From a checkpoint of a small encoder-decoder audio transcriber: encoder activation gelu.
Rows from block 9 of the audio encoder, named by matrix and row number. Rows with one number belong to one channel. Each number is 50 + 10 x the weight over its row's rms, rounded and kept within 0 to 99. All counts start at 0. After the name is the row's rms in percent of the matrix's.
# convs1: first pointwise conv (encoder.blocks.9.convs.1.weight, 240x240x1), inputs 0-59
# convs3: second pointwise conv (encoder.blocks.9.convs.3.weight, 240x240x1, transposed), outputs 0-59
convs1.49 101:45 65 64 53 53 42 65 43 65 49 50 60 52 58 38 49 50 49 47 42 56 47 50 40 39 68 58 37 33 55 50 43 63 52 48 52 48 46 52 67 67 56 51 48 62 40 45 42 60 54 53 54 64 53 48 59 32 41 56 53
convs3.49 100:34 40 34 74 36 39 36 39 58 43 44 53 57 55 46 52 54 43 37 48 41 47 38 62 47 42 57 66 39 65 41 40 62 48 61 77 51 62 36 58 49 51 40 48 27 41 42 41 50 32 48 53 43 38 47 39 68 51 47 54
convs1.50 097:61 56 70 42 50 56 44 37 40 55 49 55 45 27 54 57 45 44 47 31 52 51 41 54 58 42 45 59 54 51 44 56 51 70 40 62 37 58 30 46 48 62 61 40 38 52 36 54 43 51 66 44 65 68 52 40 67 52 62 63
convs3.50 100:66 44 35 38 59 45 54 34 63 65 52 44 51 46 49 36 44 66 44 55 55 51 59 51 46 71 45 41 44 52 50 52 37 54 56 44 53 50 48 50 48 42 42 48 47 38 56 34 58 44 36 44 42 70 53 57 53 61 57 55
convs1.51 096:36 40 46 52 49 71 52 57 65 33 37 50 45 51 41 45 42 41 53 77 53 58 55 43 51 71 38 60 51 56 45 56 45 44 52 65 55 41 26 54 38 31 36 49 45 56 55 56 36 60 55 51 47 41 48 57 39 46 51 48
convs3.51 096:39 66 44 38 49 47 57 54 53 45 50 52 64 51 52 58 46 52 45 57 64 43 36 69 61 52 55 52 54 41 48 47 44 56 41 41 61 81 48 53 48 40 46 55 32 47 61 62 45 69 44 58 58 39 46 45 38 38 52 69
convs1.52 096:31 50 48 48 53 49 43 45 46 65 69 51 44 39 43 34 49 66 49 53 44 49 41 23 46 54 45 70 58 63 36 53 54 57 40 45 55 67 55 52 44 59 52 47 48 37 34 40 48 58 37 38 55 40 46 47 48 66 72 38
convs3.52 100:38 65 59 49 42 46 72 49 53 65 40 27 56 38 58 51 54 59 60 50 42 37 56 41 54 61 54 45 50 37 54 30 43 53 59 59 52 50 44 56 24 50 46 41 53 46 47 62 55 51 57 44 56 44 66 48 65 52 44 40
convs1.53 095:42 53 51 49 38 53 28 54 44 57 43 46 58 66 46 47 33 55 38 36 58 53 35 42 51 35 43 46 55 30 50 61 52 56 53 53 49 39 45 58 37 53 47 52 44 52 46 51 44 50 58 67 38 41 46 47 60 60 58 49
convs3.53 091:32 40 38 63 59 45 34 51 66 57 44 45 57 44 64 51 60 62 39 46 50 40 60 51 62 41 54 47 48 52 64 59 57 53 40 56 55 33 56 56 31 49 44 52 58 49 41 56 51 40 52 62 63 48 55 51 41 39 34 59
convs1.54 099:24 46 31 62 45 58 38 46 30 39 41 52 64 53 54 53 46 34 43 63 49 36 50 64 55 47 48 43 48 50 57 42 46 48 53 44 43 52 51 53 46 64 50 58 45 45 42 59 53 32 65 59 62 61 46 64 45 35 61 45
convs3.54 102:57 40 46 63 55 23 39 38 69 43 59 69 50 46 60 42 60 49 57 38 37 49 52 65 53 43 49 51 58 37 56 33 44 55 42 35 62 53 59 44 29 45 72 44 67 51 51 49 47 52 49 40 57 55 59 55 42 59 47 52
convs1.55 094:38 37 63 39 53 61 64 40 26 51 67 34 54 39 45 50 59 48 47 46 28 58 43 48 37 55 43 56 31 36 61 40 42 48 52 58 49 77 55 56 57 31 42 56 40 44 49 47 61 35 54 39 51 48 53 45 30 52 36 58
convs3.55 094:69 49 58 49 47 57 55 42 61 52 51 64 44 30 42 57 51 36 56 56 41 67 42 66 51 39 49 40 44 62 54 69 70 57 59 63 31 45 49 39 45 50 46 57 33 47 53 54 63 39 38 64 48 57 56 48 40 48 52 36
convs1.56 108:45 44 68 32 73 44 57 39 46 53 33 36 56 52 37 60 52 28 52 45 32 44 56 39 54 59 33 43 54 39 68 38 50 42 51 47 47 48 47 61 72 22 64 50 40 55 51 50 52 52 36 52 47 22 37 44 40 56 49 62
convs3.56 104:56 47 40 38 64 50 47 57 53 54 56 58 52 59 48 39 56 41 42 43 28 60 56 54 43 52 57 56 55 64 47 48 52 34 25 57 52 40 47 51 51 54 36 73 35 68 47 44 63 51 64 46 28 48 60 52 58 42 29 56
convs1.57 102:25 47 66 56 58 60 63 25 48 64 57 45 51 58 48 47 61 34 45 53 59 47 58 42 38 46 55 50 46 52 42 59 49 31 39 49 57 38 45 59 50 45 37 63 54 45 45 70 52 40 58 47 57 47 59 54 57 50 63 49
convs3.57 100:57 60 37 41 57 52 72 49 34 61 55 63 64 51 29 39 60 43 45 42 26 36 56 53 46 51 49 59 62 27 46 56 56 54 53 59 56 49 67 31 43 46 43 52 64 61 45 42 55 44 38 54 42 59 49 53 59 51 45 38
convs1.58 102:45 52 56 38 44 58 59 44 44 50 55 60 35 50 41 40 51 60 60 65 52 54 53 39 52 60 47 72 48 49 61 61 26 61 46 61 46 45 50 59 17 36 38 56 58 36 52 54 51 30 49 59 48 50 35 46 49 39 46 47
convs3.58 094:51 48 49 65 62 30 53 33 51 62 38 50 47 44 43 46 43 45 40 44 60 49 63 51 29 80 57 62 54 59 64 68 25 45 57 43 45 52 53 54 57 61 36 46 58 23 55 45 60 57 56 56 31 49 56 34 45 44 29 51
convs1.59 099:61 57 50 56 35 52 66 36 46 42 56 44 51 47 61 53 47 57 57 43 46 56 49 46 37 30 52 64 51 51 75 61 47 57 40 58 56 47 55 31 45 40 45 53 62 55 47 66 37 44 33 35 48 53 63 60 59 56 67 36
convs3.59 101:36 61 55 71 59 67 62 49 38 51 54 57 48 53 69 43 33 47 41 46 30 50 62 45 45 53 50 52 73 38 52 47 55 48 44 37 36 40 47 47 64 56 51 61 45 51 34 36 60 54 48 47 59 67 46 38 51 58 37 30
convs1.60 097:55 55 53 28 49 33 51 63 40 56 52 38 40 63 63 57 56 42 49 39 49 49 62 45 44 46 60 30 49 49 64 34 44 45 54 52 37 63 44 46 52 48 66 51 59 53 48 42 46 67 48 43 39 51 43 64 52 39 52 41
convs3.60 095:62 71 38 52 39 54 48 32 57 67 36 61 47 36 57 46 43 59 42 45 32 39 52 51 55 60 53 43 44 48 67 40 62 49 48 39 68 58 62 63 52 48 32 45 50 56 61 52 60 52 47 48 53 67 57 47 47 53 62 40
convs1.61 102:47 62 51 49 30 50 53 44 32 62 43 55 44 38 32 35 59 47 62 50 55 44 63 50 49 44 50 39 44 43 64 44 58 48 47 35 49 48 52 45 22 50 54 58 34 47 62 43 65 63 58 42 44 69 58 53 50 49 63 46
convs3.61 101:44 39 42 48 49 45 58 51 51 57 47 51 64 44 44 45 53 41 63 43 79 25 54 34 42 59 57 62 58 44 45 68 60 50 30 69 40 37 60 52 40 50 52 48 36 36 53 60 35 41 55 60 43 59 56 34 52 35 43 55
convs1.62 096:50 46 46 55 58 52 53 39 58 56 40 49 56 52 63 40 48 45 40 46 27 53 43 50 38 53 50 80 44 58 48 44 47 51 62 63 50 56 45 53 61 54 80 38 38 41 35 40 51 65 48 45 45 33 60 49 62 59 62 69
convs3.62 103:62 56 58 49 48 51 43 37 51 52 48 53 37 46 43 53 35 36 67 50 49 59 49 41 57 37 53 46 43 35 49 53 47 41 56 62 59 38 49 61 55 41 32 70 59 53 54 45 41 61 46 62 45 44 48 30 54 50 73 38
convs1.63 103:48 61 41 49 37 50 55 44 56 60 58 69 49 70 46 55 44 60 53 60 61 47 54 45 42 36 47 51 66 53 30 60 75 56 44 49 43 51 55 67 32 47 71 64 38 54 34 37 49 45 52 57 40 49 44 58 42 48 40 64
convs3.63 106:56 36 59 49 55 57 50 41 55 58 50 43 49 42 38 50 36 44 30 49 61 28 50 49 43 47 51 53 38 40 55 65 69 50 53 49 57 60 40 50 45 62 31 50 60 40 28 60 45 46 67 57 48 63 59 52 40 54 51 54
convs1.64 099:65 55 45 55 38 51 38 51 31 46 50 43 45 47 54 58 37 51 32 51 52 70 62 47 38 22 43 49 49 41 59 46 43 43 54 76 39 55 45 56 44 43 43 61 69 58 75 46 44 65 44 38 46 64 63 40 51 69 56 53
convs3.64 108:43 61 41 37 54 40 51 38 69 57 53 39 56 43 39 47 56 66 47 42 44 33 34 32 35 44 42 39 59 52 58 64 61 56 29 56 67 51 56 56 52 63 68 46 48 52 46 49 54 53 51 43 46 55 45 40 61 38 57 55
convs1.65 100:43 42 51 51 53 51 38 63 46 21 35 46 38 41 64 38 45 52 45 37 55 41 53 41 71 57 37 40 50 42 60 42 58 16 57 52 40 62 49 45 51 57 43 64 53 36 44 54 56 49 50 67 44 49 39 50 50 63 53 45
convs3.65 098:34 63 50 32 46 58 52 60 72 51 49 63 49 40 50 42 55 65 49 32 63 46 49 44 35 62 47 52 24 42 56 55 48 58 53 50 47 58 49 47 53 65 53 42 30 61 49 52 52 53 51 54 56 53 29 57 44 51 39 42
convs1.66 102:47 45 56 51 27 47 44 71 51 50 44 47 57 61 56 50 52 62 61 42 47 37 58 44 58 36 47 45 44 61 24 51 37 54 54 54 47 47 60 61 55 63 25 52 56 45 67 68 67 59 45 62 54 55 42 49 54 53 44 74
convs3.66 102:41 46 50 46 52 48 49 42 53 40 54 41 46 46 40 43 42 61 57 47 47 52 27 61 55 42 49 41 47 45 38 48 52 55 48 58 62 54 55 54 56 45 54 41 66 45 53 47 56 34 57 64 36 52 59 44 51 51 56 51
convs1.67 097:47 39 54 62 59 54 35 63 32 55 47 55 56 48 53 40 58 59 46 41 38 50 52 65 64 45 45 74 27 49 41 41 71 48 53 39 55 58 47 49 58 52 56 52 23 44 47 29 43 42 53 62 61 43 39 51 49 49 40 33
convs3.67 101:50 56 44 42 52 51 59 56 49 43 56 60 37 40 41 49 45 48 56 67 44 43 55 60 38 47 44 53 63 46 52 56 39 24 50 49 53 49 51 44 56 55 65 74 61 61 55 49 48 47 16 37 76 25 64 55 47 34 44 32
convs1.68 104:56 42 52 53 51 54 54 50 77 71 39 47 57 41 30 51 53 43 64 52 55 39 59 40 50 55 53 69 52 52 66 62 53 60 39 59 48 53 55 47 53 47 39 54 62 51 49 50 49 47 57 34 60 43 42 49 52 49 38 44
convs3.68 104:47 39 40 50 43 53 56 49 72 43 62 46 50 59 60 48 36 55 38 26 47 41 77 64 55 48 45 41 54 60 56 31 52 44 56 55 37 70 26 63 50 55 48 59 36 53 42 53 39 52 68 34 69 48 54 62 50 42 28 41
convs1.69 102:51 45 61 57 58 61 44 58 39 55 46 63 43 48 40 71 54 46 71 50 46 54 51 52 45 54 50 49 42 52 55 46 45 48 52 57 42 38 54 50 59 52 58 42 50 49 34 55 54 47 56 39 48 42 70 43 49 53 77 38
convs3.69 104:53 36 62 41 33 72 39 61 86 85 48 44 48 54 50 51 51 57 42 49 37 35 46 58 41 51 44 51 75 41 38 55 51 51 56 49 40 40 57 57 77 40 51 31 42 57 43 57 49 40 43 63 36 59 59 51 45 43 40 41
convs1.70 101:41 34 53 49 34 53 52 56 42 53 59 55 52 54 44 50 52 53 49 68 52 49 60 51 27 43 45 43 65 44 28 31 34 25 40 54 51 71 44 31 48 63 51 49 53 53 67 62 46 43 63 52 34 32 62 45 51 42 45 56
convs3.70 103:66 38 71 64 41 61 53 57 51 52 53 54 34 50 40 34 29 48 33 60 56 59 67 56 41 53 50 41 49 50 34 46 63 35 50 19 68 57 53 29 62 53 54 60 65 51 49 40 48 60 68 40 49 46 51 45 57 39 54 66
convs1.71 099:47 59 36 42 51 54 40 49 41 33 29 45 53 62 41 44 60 56 43 59 45 62 42 41 41 36 58 44 36 50 49 40 66 72 42 54 49 56 40 43 47 53 56 51 48 62 49 34 55 52 69 30 50 55 43 44 53 44 71 43
convs3.71 100:34 56 40 53 56 45 57 68 43 55 66 56 60 45 55 68 36 49 39 60 64 56 36 39 57 50 55 61 59 31 36 55 50 59 60 46 50 44 49 47 38 60 33 74 46 55 65 66 58 56 47 47 64 30 52 43 50 71 55 60
convs1.72 093:51 67 39 32 42 47 46 53 53 48 60 33 51 50 52 52 38 48 53 47 39 52 52 47 36 37 41 48 65 32 50 52 41 52 51 41 54 62 48 53 43 52 37 53 41 52 65 51 47 59 76 57 43 52 59 47 57 36 38 44
convs3.72 098:44 45 64 41 64 56 50 56 55 55 50 37 55 56 54 58 52 42 73 40 48 58 67 46 46 47 53 30 43 50 60 55 38 53 50 33 53 63 54 39 67 50 59 43 65 65 53 38 63 42 50 43 68 47 53 34 52 44 34 50
convs1.73 101:59 50 60 56 48 45 49 52 50 59 46 45 48 48 65 48 47 44 45 45 39 47 54 49 60 48 42 35 74 45 52 29 42 53 53 55 46 51 50 42 59 36 36 55 57 51 43 51 59 50 57 70 40 63 71 52 56 56 40 38
convs3.73 102:51 47 58 42 50 55 37 54 53 49 45 31 46 50 72 50 55 43 48 56 39 45 31 49 40 43 51 60 53 33 55 42 40 40 49 49 44 44 44 69 57 50 40 53 46 58 55 45 48 48 47 44 49 38 62 40 56 52 52 56
convs1.74 103:55 62 48 38 35 39 48 51 26 60 53 41 50 61 36 53 41 39 51 54 62 54 56 50 36 51 61 42 57 61 61 36 62 40 36 46 54 48 61 54 44 60 57 52 33 57 52 58 55 35 34 55 42 63 36 53 54 75 78 67
convs3.74 103:41 39 46 64 60 45 32 53 53 53 53 46 53 53 22 48 57 34 31 41 49 53 45 68 57 46 44 45 49 59 49 41 35 38 41 50 37 52 38 53 54 35 49 35 50 47 62 49 59 36 41 38 71 37 60 51 49 39 46 51
convs1.75 099:32 47 48 62 37 42 46 41 64 39 61 40 63 73 41 50 52 50 46 35 52 41 58 54 48 43 55 56 59 71 71 43 15 63 45 46 54 36 60 55 37 63 40 46 50 47 43 58 66 49 40 55 46 48 48 51 52 61 52 45
convs3.75 102:40 48 62 63 45 42 49 73 53 40 47 58 52 26 45 53 59 40 51 58 47 35 47 46 43 41 53 54 50 66 48 42 50 62 45 45 39 46 41 47 43 41 51 53 69 50 50 52 48 50 56 47 68 39 63 74 42 60 40 58
convs1.76 098:45 60 62 37 49 50 49 58 51 31 68 56 59 54 58 46 66 44 58 59 63 50 51 48 51 51 41 50 39 50 50 34 49 49 52 69 57 66 53 42 40 51 45 33 36 53 55 67 33 52 30 54 56 52 43 40 60 50 48 54
convs3.76 099:40 65 54 51 52 60 44 48 45 28 68 42 50 32 61 62 63 49 57 40 37 71 66 45 54 54 40 46 51 24 52 56 45 58 48 64 60 51 33 54 35 59 41 46 59 51 56 53 45 56 47 51 68 58 53 43 56 53 43 54
convs1.77 099:59 42 38 45 59 59 42 43 43 44 62 49 62 58 47 52 52 44 40 39 70 34 61 47 60 54 46 56 45 50 61 38 59 56 48 63 45 41 56 61 30 54 53 31 45 63 54 43 48 40 57 62 54 56 50 38 54 46 54 42
convs3.77 102:53 48 60 50 42 57 47 64 51 46 42 54 66 57 50 60 67 53 40 46 42 49 47 38 38 66 56 48 51 52 50 34 49 56 63 55 69 41 58 47 48 60 40 61 61 46 59 45 48 46 37 49 51 45 49 52 48 42 31 38
convs1.78 098:67 52 62 65 42 49 49 65 43 43 43 48 50 51 43 43 59 49 40 37 54 55 49 30 34 52 47 36 51 64 44 42 31 32 55 32 47 51 40 38 54 59 39 43 47 73 42 59 43 37 36 37 34 32 51 47 36 65 27 50
convs3.78 101:38 66 58 40 43 53 60 50 53 54 50 67 54 63 68 27 55 46 39 63 55 45 52 31 49 53 57 19 65 51 42 66 66 53 43 31 32 45 44 52 49 44 38 37 47 61 51 40 46 49 53 34 78 37 37 56 46 60 50 56
convs1.79 102:47 53 50 48 48 60 57 52 55 26 58 74 54 66 50 55 47 58 60 42 53 43 64 53 62 52 41 32 77 67 57 48 44 56 57 61 46 63 44 36 44 50 32 38 47 43 36 53 50 46 55 45 48 38 50 58 50 52 55 43
convs3.79 103:38 59 48 44 48 47 59 53 64 44 43 42 58 54 67 40 47 49 64 30 61 49 42 50 57 57 40 53 61 37 41 41 49 58 47 33 42 44 57 38 40 48 53 57 87 50 42 50 51 41 45 65 65 47 53 77 52 58 39 66
convs1.80 098:44 53 37 63 39 57 39 50 47 73 49 29 54 67 50 42 37 52 55 51 48 56 37 47 44 50 51 40 39 58 22 48 45 48 27 51 48 57 52 52 42 47 45 41 50 50 40 39 40 51 48 44 72 47 56 34 44 55 47 37
convs3.80 103:26 59 37 69 62 35 42 40 56 43 41 36 55 49 56 43 45 59 53 50 60 37 51 47 60 42 52 35 44 60 65 45 47 35 33 51 54 36 47 40 48 54 55 36 47 27 57 50 50 35 54 38 30 73 35 66 42 34 53 49
convs1.81 101:52 53 60 49 61 48 44 45 72 38 43 60 54 44 55 57 43 74 41 55 63 47 52 55 60 60 49 47 47 61 55 46 54 52 55 28 43 66 56 71 57 48 55 39 42 34 32 44 74 40 62 42 56 54 39 55 55 38 41 70
convs3.81 099:35 47 54 33 46 78 58 29 68 64 54 53 49 40 39 54 44 60 39 66 44 69 50 43 47 63 62 64 58 58 38 62 50 47 56 59 60 44 62 56 36 46 54 35 38 48 50 55 35 46 53 37 51 52 47 39 58 50 49 38
convs1.82 101:50 31 62 48 44 71 66 52 62 55 59 66 63 60 46 50 50 50 43 60 43 42 58 66 51 44 45 42 47 54 29 31 44 38 54 72 51 63 47 50 69 56 58 48 53 23 30 34 56 54 38 62 60 37 56 36 49 60 56 49
convs3.82 097:57 54 66 74 52 44 31 58 31 45 56 57 54 56 58 66 62 56 63 50 48 26 53 46 56 42 56 58 61 39 48 61 43 60 64 40 67 62 34 53 48 43 56 56 40 62 43 49 67 57 40 52 65 61 50 41 49 57 42 52
convs1.83 103:58 60 56 55 50 56 49 30 58 37 55 47 51 38 55 44 63 53 40 58 56 48 50 54 49 36 48 50 62 43 75 68 46 46 39 71 54 44 41 47 38 56 67 35 46 45 53 43 64 46 42 65 52 55 57 60 45 46 63 48
convs3.83 099:51 44 49 43 51 48 48 57 46 45 57 55 37 56 56 45 48 48 42 44 51 43 68 57 39 49 58 49 50 58 48 60 39 59 67 39 60 46 49 50 50 37 51 46 58 41 41 42 31 44 57 39 33 51 51 47 54 71 59 59
convs1.84 099:59 38 58 58 45 71 65 39 43 62 45 63 45 43 64 53 57 52 37 57 61 37 41 61 48 47 42 48 46 41 52 57 54 50 50 49 53 64 55 42 48 34 48 47 51 43 30 64 38 52 53 54 61 59 47 55 47 42 50 47
convs3.84 101:42 32 57 48 53 51 63 41 48 41 45 45 41 38 53 44 49 57 53 34 61 51 30 62 60 30 46 48 36 37 44 60 46 45 49 62 54 45 50 45 55 47 38 38 64 50 59 46 61 50 64 51 47 43 45 49 50 54 72 49
convs1.85 101:42 51 56 60 51 51 50 61 53 46 49 36 50 40 64 46 40 48 45 46 55 43 57 50 40 52 46 62 54 63 70 50 45 48 43 61 41 44 57 40 60 78 43 44 37 41 62 56 56 31 37 60 39 61 43 61 48 37 49 25
convs3.85 103:50 70 55 34 60 49 67 49 47 49 46 74 29 60 67 44 49 47 64 41 29 52 46 53 51 39 57 67 56 59 55 41 43 51 55 68 62 52 53 30 57 41 55 48 56 50 55 43 55 48 43 46 59 55 60 45 69 51 49 56
convs1.86 099:27 49 45 66 60 34 50 73 41 44 61 55 71 46 45 57 42 40 49 52 68 40 62 30 39 42 44 34 63 52 62 60 45 43 58 39 49 48 50 47 47 50 36 60 50 54 54 51 41 56 66 44 48 58 43 43 46 49 65 65
convs3.86 113:40 45 59 36 62 62 41 57 57 48 52 40 59 41 38 56 41 62 52 38 55 74 58 50 45 46 44 56 49 35 49 57 51 52 53 47 55 42 32 53 51 41 40 55 48 67 46 53 56 53 51 54 42 49 53 50 56 32 50 62
convs1.87 097:69 45 61 32 56 61 42 36 46 43 49 61 48 58 45 61 55 51 59 62 38 44 56 69 56 51 46 61 49 51 59 67 64 41 41 60 54 45 63 47 49 53 53 48 59 50 38 53 59 51 38 52 72 56 35 61 49 40 58 58
convs3.87 100:53 54 55 43 28 61 47 54 56 47 43 39 53 63 55 42 33 52 47 49 40 41 30 35 51 70 47 64 39 35 68 60 54 40 42 62 63 55 33 48 30 53 32 69 56 52 65 48 61 63 60 49 25 46 46 27 41 64 43 52
convs1.88 105:54 50 54 36 63 51 55 64 55 53 37 51 69 57 53 63 56 49 46 64 45 55 69 41 42 56 46 60 50 46 48 53 44 88 52 71 40 56 55 29 67 61 50 52 71 43 59 56 51 40 50 31 32 45 61 44 47 46 45 53
convs3.88 097:43 27 52 64 56 57 48 67 46 35 59 49 59 46 61 41 45 27 48 57 46 46 62 39 43 37 42 41 45 49 35 53 39 58 54 60 48 36 48 47 40 48 48 63 49 45 55 52 64 44 57 32 36 54 57 36 58 62 38 39
convs1.89 097:59 56 47 42 40 38 49 31 44 55 52 40 49 49 65 43 51 32 47 69 40 70 39 66 46 53 52 50 56 39 42 28 38 63 44 52 53 55 53 52 57 59 41 42 52 53 64 69 60 49 59 42 46 25 48 51 46 53 40 55
convs3.89 103:48 46 42 52 58 23 53 60 53 47 43 52 42 41 46 58 55 36 53 47 53 45 62 42 55 42 61 45 41 41 42 48 54 49 67 58 43 63 65 58 39 39 46 64 41 42 65 46 44 57 54 62 61 55 57 49 44 42 55 56
convs1.90 099:43 61 42 70 62 43 59 44 34 42 46 39 39 46 61 52 38 54 35 51 44 56 66 49 50 51 51 54 26 52 42 54 49 55 53 52 71 39 55 64 52 53 83 42 57 70 67 49 47 40 45 54 63 45 56 62 42 39 66 33
convs3.90 100:46 28 53 48 64 47 38 46 51 38 51 48 43 37 39 35 51 58 46 44 32 81 43 34 57 64 50 60 61 53 52 62 51 49 46 51 52 44 52 39 65 56 45 41 58 39 46 42 44 43 44 51 41 48 38 53 46 44 66 50
convs1.91 101:36 60 51 45 55 29 72 56 31 58 47 46 50 50 48 63 54 47 60 56 42 51 42 44 54 51 40 56 62 45 41 61 45 55 37 48 50 47 46 63 49 62 48 50 30 49 57 44 68 64 54 38 41 51 51 58 44 49 58 48
convs3.91 095:44 65 53 48 50 50 47 42 51 63 45 38 38 63 49 42 49 49 50 59 61 43 44 44 46 48 44 56 42 50 54 35 69 51 58 56 47 59 55 48 59 45 57 55 56 70 59 29 48 54 45 51 51 40 63 59 73 62 54 55
convs1.92 101:55 63 37 54 43 53 41 80 50 45 46 43 57 64 64 63 52 35 41 50 43 40 61 38 49 71 42 53 66 36 77 55 59 47 37 75 48 55 53 37 52 54 55 46 61 48 51 44 54 71 56 61 57 57 39 47 51 60 44 54
convs3.92 100:52 39 47 45 70 32 73 54 53 53 53 47 51 64 42 48 44 51 53 34 45 33 53 55 54 49 54 60 65 52 51 47 40 59 43 58 39 48 62 50 54 50 40 56 42 46 42 47 51 56 51 50 70 53 56 43 68 45 40 45
convs1.93 097:50 54 34 40 36 49 41 29 31 42 47 34 75 56 33 52 61 80 55 59 31 60 42 58 47 51 49 38 56 42 63 53 40 39 50 45 61 34 46 46 32 55 50 56 60 58 55 61 36 60 59 51 62 65 43 48 49 48 51 47
convs3.93 100:57 65 39 60 52 67 53 44 48 47 51 42 42 60 44 53 35 61 35 54 59 45 42 46 42 45 54 51 54 44 52 38 42 49 51 45 52 52 38 53 62 44 55 55 64 45 57 45 57 52 50 68 48 54 57 44 47 51 54 39
convs1.94 101:32 44 60 60 48 39 38 46 50 44 61 49 41 37 52 57 48 66 65 53 55 54 54 65 29 27 56 40 43 49 59 56 49 48 43 53 44 54 50 52 62 53 47 42 57 34 54 40 38 49 50 41 36 59 50 57 42 63 65 60
convs3.94 102:57 48 32 56 45 39 42 48 39 59 51 55 54 46 43 79 50 43 44 55 40 58 62 51 60 51 50 32 51 52 54 48 54 45 60 51 42 39 45 74 53 82 56 43 62 51 40 57 45 58 61 62 46 26 52 46 48 56 64 43
convs1.95 101:56 43 59 23 25 61 58 36 45 51 54 45 33 55 64 54 51 40 63 43 58 54 75 52 41 60 56 60 53 54 49 63 45 46 56 54 63 59 41 39 51 49 62 50 38 41 53 45 63 47 52 50 51 48 44 35 58 56 62 63
convs3.95 102:59 37 35 55 48 53 52 47 44 40 45 45 46 44 50 53 49 53 46 61 64 43 63 36 56 64 50 55 65 54 52 58 31 57 59 50 49 57 39 60 58 38 39 45 34 60 37 51 45 64 23 56 38 44 38 59 46 57 51 49
convs1.96 103:50 34 38 62 59 78 56 46 46 42 49 39 59 54 35 49 40 65 50 48 53 63 58 27 64 82 43 39 52 49 47 64 58 42 64 52 49 37 63 38 54 54 58 41 47 40 59 46 60 62 61 67 34 41 49 47 56 42 30 52
convs3.96 096:54 63 59 48 45 56 47 39 44 42 60 31 35 65 66 58 48 66 54 51 35 48 62 37 46 71 54 68 53 54 67 48 53 59 56 47 63 57 51 58 91 47 38 58 36 46 47 43 44 59 31 45 42 34 48 40 26 56 35 53
convs1.97 102:55 51 59 40 57 54 53 45 42 54 62 32 52 52 64 44 67 46 49 69 50 48 58 56 42 55 41 52 51 56 59 40 48 56 27 51 49 44 54 58 57 46 55 26 40 54 54 61 38 37 45 62 48 40 52 43 45 31 48 67
convs3.97 093:59 47 39 57 44 55 56 45 40 52 49 58 65 57 49 48 51 63 75 50 60 60 40 41 65 59 54 50 50 64 39 51 71 41 34 56 47 41 61 41 35 39 64 52 53 50 27 59 60 56 32 56 53 58 49 69 39 52 54 36
convs1.98 095:43 46 47 64 46 61 54 64 58 50 41 54 53 45 36 47 53 54 35 35 64 51 54 42 46 59 53 51 59 84 38 51 42 64 46 51 42 42 52 39 67 42 65 46 42 56 46 41 56 41 55 53 45 58 55 51 37 55 46 73
convs3.98 097:45 46 57 48 55 45 60 43 50 50 50 49 51 50 55 52 50 46 42 73 46 37 42 60 59 62 50 31 47 44 64 72 37 56 35 44 56 56 44 58 47 50 58 55 49 45 49 43 43 64 58 54 43 63 52 75 61 40 34 79
convs1.99 100:54 53 58 43 49 44 58 17 53 44 39 57 52 51 68 44 52 56 50 45 56 20 43 28 43 39 52 43 39 54 50 47 54 61 42 43 54 40 56 50 44 60 49 65 44 40 51 46 60 45 53 66 63 58 55 49 43 82 50 56
convs3.99 107:50 42 48 53 46 53 37 65 45 37 65 68 53 53 51 60 51 51 45 59 47 34 48 44 38 49 52 47 69 47 56 41 53 47 53 45 49 43 57 56 52 57 41 61 56 45 55 58 45 47 58 44 75 60 66 43 41 48 32 37
convs1.100 104:57 57 70 37 43 36 48 35 78 30 58 62 64 66 40 54 36 44 57 52 50 43 51 47 42 47 50 66 40 43 42 51 60 68 54 56 47 48 33 54 58 52 71 44 42 44 37 39 51 45 58 48 44 55 53 47 52 53 51 54
convs3.100 096:49 46 31 38 57 43 51 37 60 54 63 33 58 51 55 52 67 52 50 40 52 45 32 75 54 51 48 49 65 58 47 31 51 47 47 47 52 35 53 73 51 56 30 41 64 30 38 59 39 52 78 59 56 63 45 52 53 34 39 61
convs1.101 101:60 41 40 31 57 41 42 52 47 57 52 64 49 52 71 51 37 30 38 45 41 36 43 43 54 48 57 43 51 59 49 47 72 45 25 66 57 54 61 38 44 38 45 55 44 57 61 40 65 45 34 65 47 34 56 50 50 38 43 55
convs3.101 103:51 50 41 53 40 60 61 33 65 35 62 53 51 50 51 46 31 68 53 66 45 64 37 31 34 36 44 61 59 58 55 57 56 65 47 43 74 50 49 21 65 49 63 54 47 52 56 52 56 59 59 52 41 40 42 44 41 34 48 37
convs1.102 103:53 46 46 27 50 50 56 54 54 57 49 65 36 43 50 40 38 61 41 47 67 39 37 60 47 35 51 33 37 42 54 49 24 70 70 65 48 51 55 43 55 52 36 59 37 50 48 50 63 64 53 50 42 61 47 46 59 42 48 61
convs3.102 100:51 62 40 78 49 23 41 48 53 45 46 54 53 58 59 60 51 48 64 46 51 36 49 59 51 50 53 42 43 64 35 52 47 44 33 44 45 45 44 41 45 35 40 46 54 55 50 48 47 41 43 64 40 51 41 63 50 58 36 56
convs1.103 102:43 43 54 63 58 62 55 58 70 58 36 42 41 66 57 44 49 42 50 50 63 43 55 58 57 57 49 85 72 47 35 52 39 45 54 72 64 50 54 64 48 61 52 48 42 49 44 41 56 63 57 54 48 51 62 52 46 53 48 58
convs3.103 096:31 66 43 51 51 43 39 62 44 46 43 50 50 35 29 36 55 62 49 50 62 52 55 59 47 59 47 54 53 53 54 44 57 49 51 39 57 39 50 80 46 53 63 52 53 48 39 49 49 54 57 48 51 56 50 31 55 41 25 44
convs1.104 099:41 36 64 61 49 56 39 57 65 62 45 48 48 60 45 43 48 53 56 44 50 43 41 59 60 35 50 61 53 53 38 40 49 31 22 47 55 38 43 48 49 43 57 41 61 78 47 42 68 41 45 64 49 48 54 34 58 44 43 43
convs3.104 101:40 36 36 37 46 36 69 60 48 43 54 44 58 43 42 50 51 51 49 43 55 36 63 41 41 57 49 26 37 23 55 64 61 63 49 51 54 57 53 63 51 54 47 40 58 61 47 51 46 52 53 46 56 56 42 55 26 54 53 53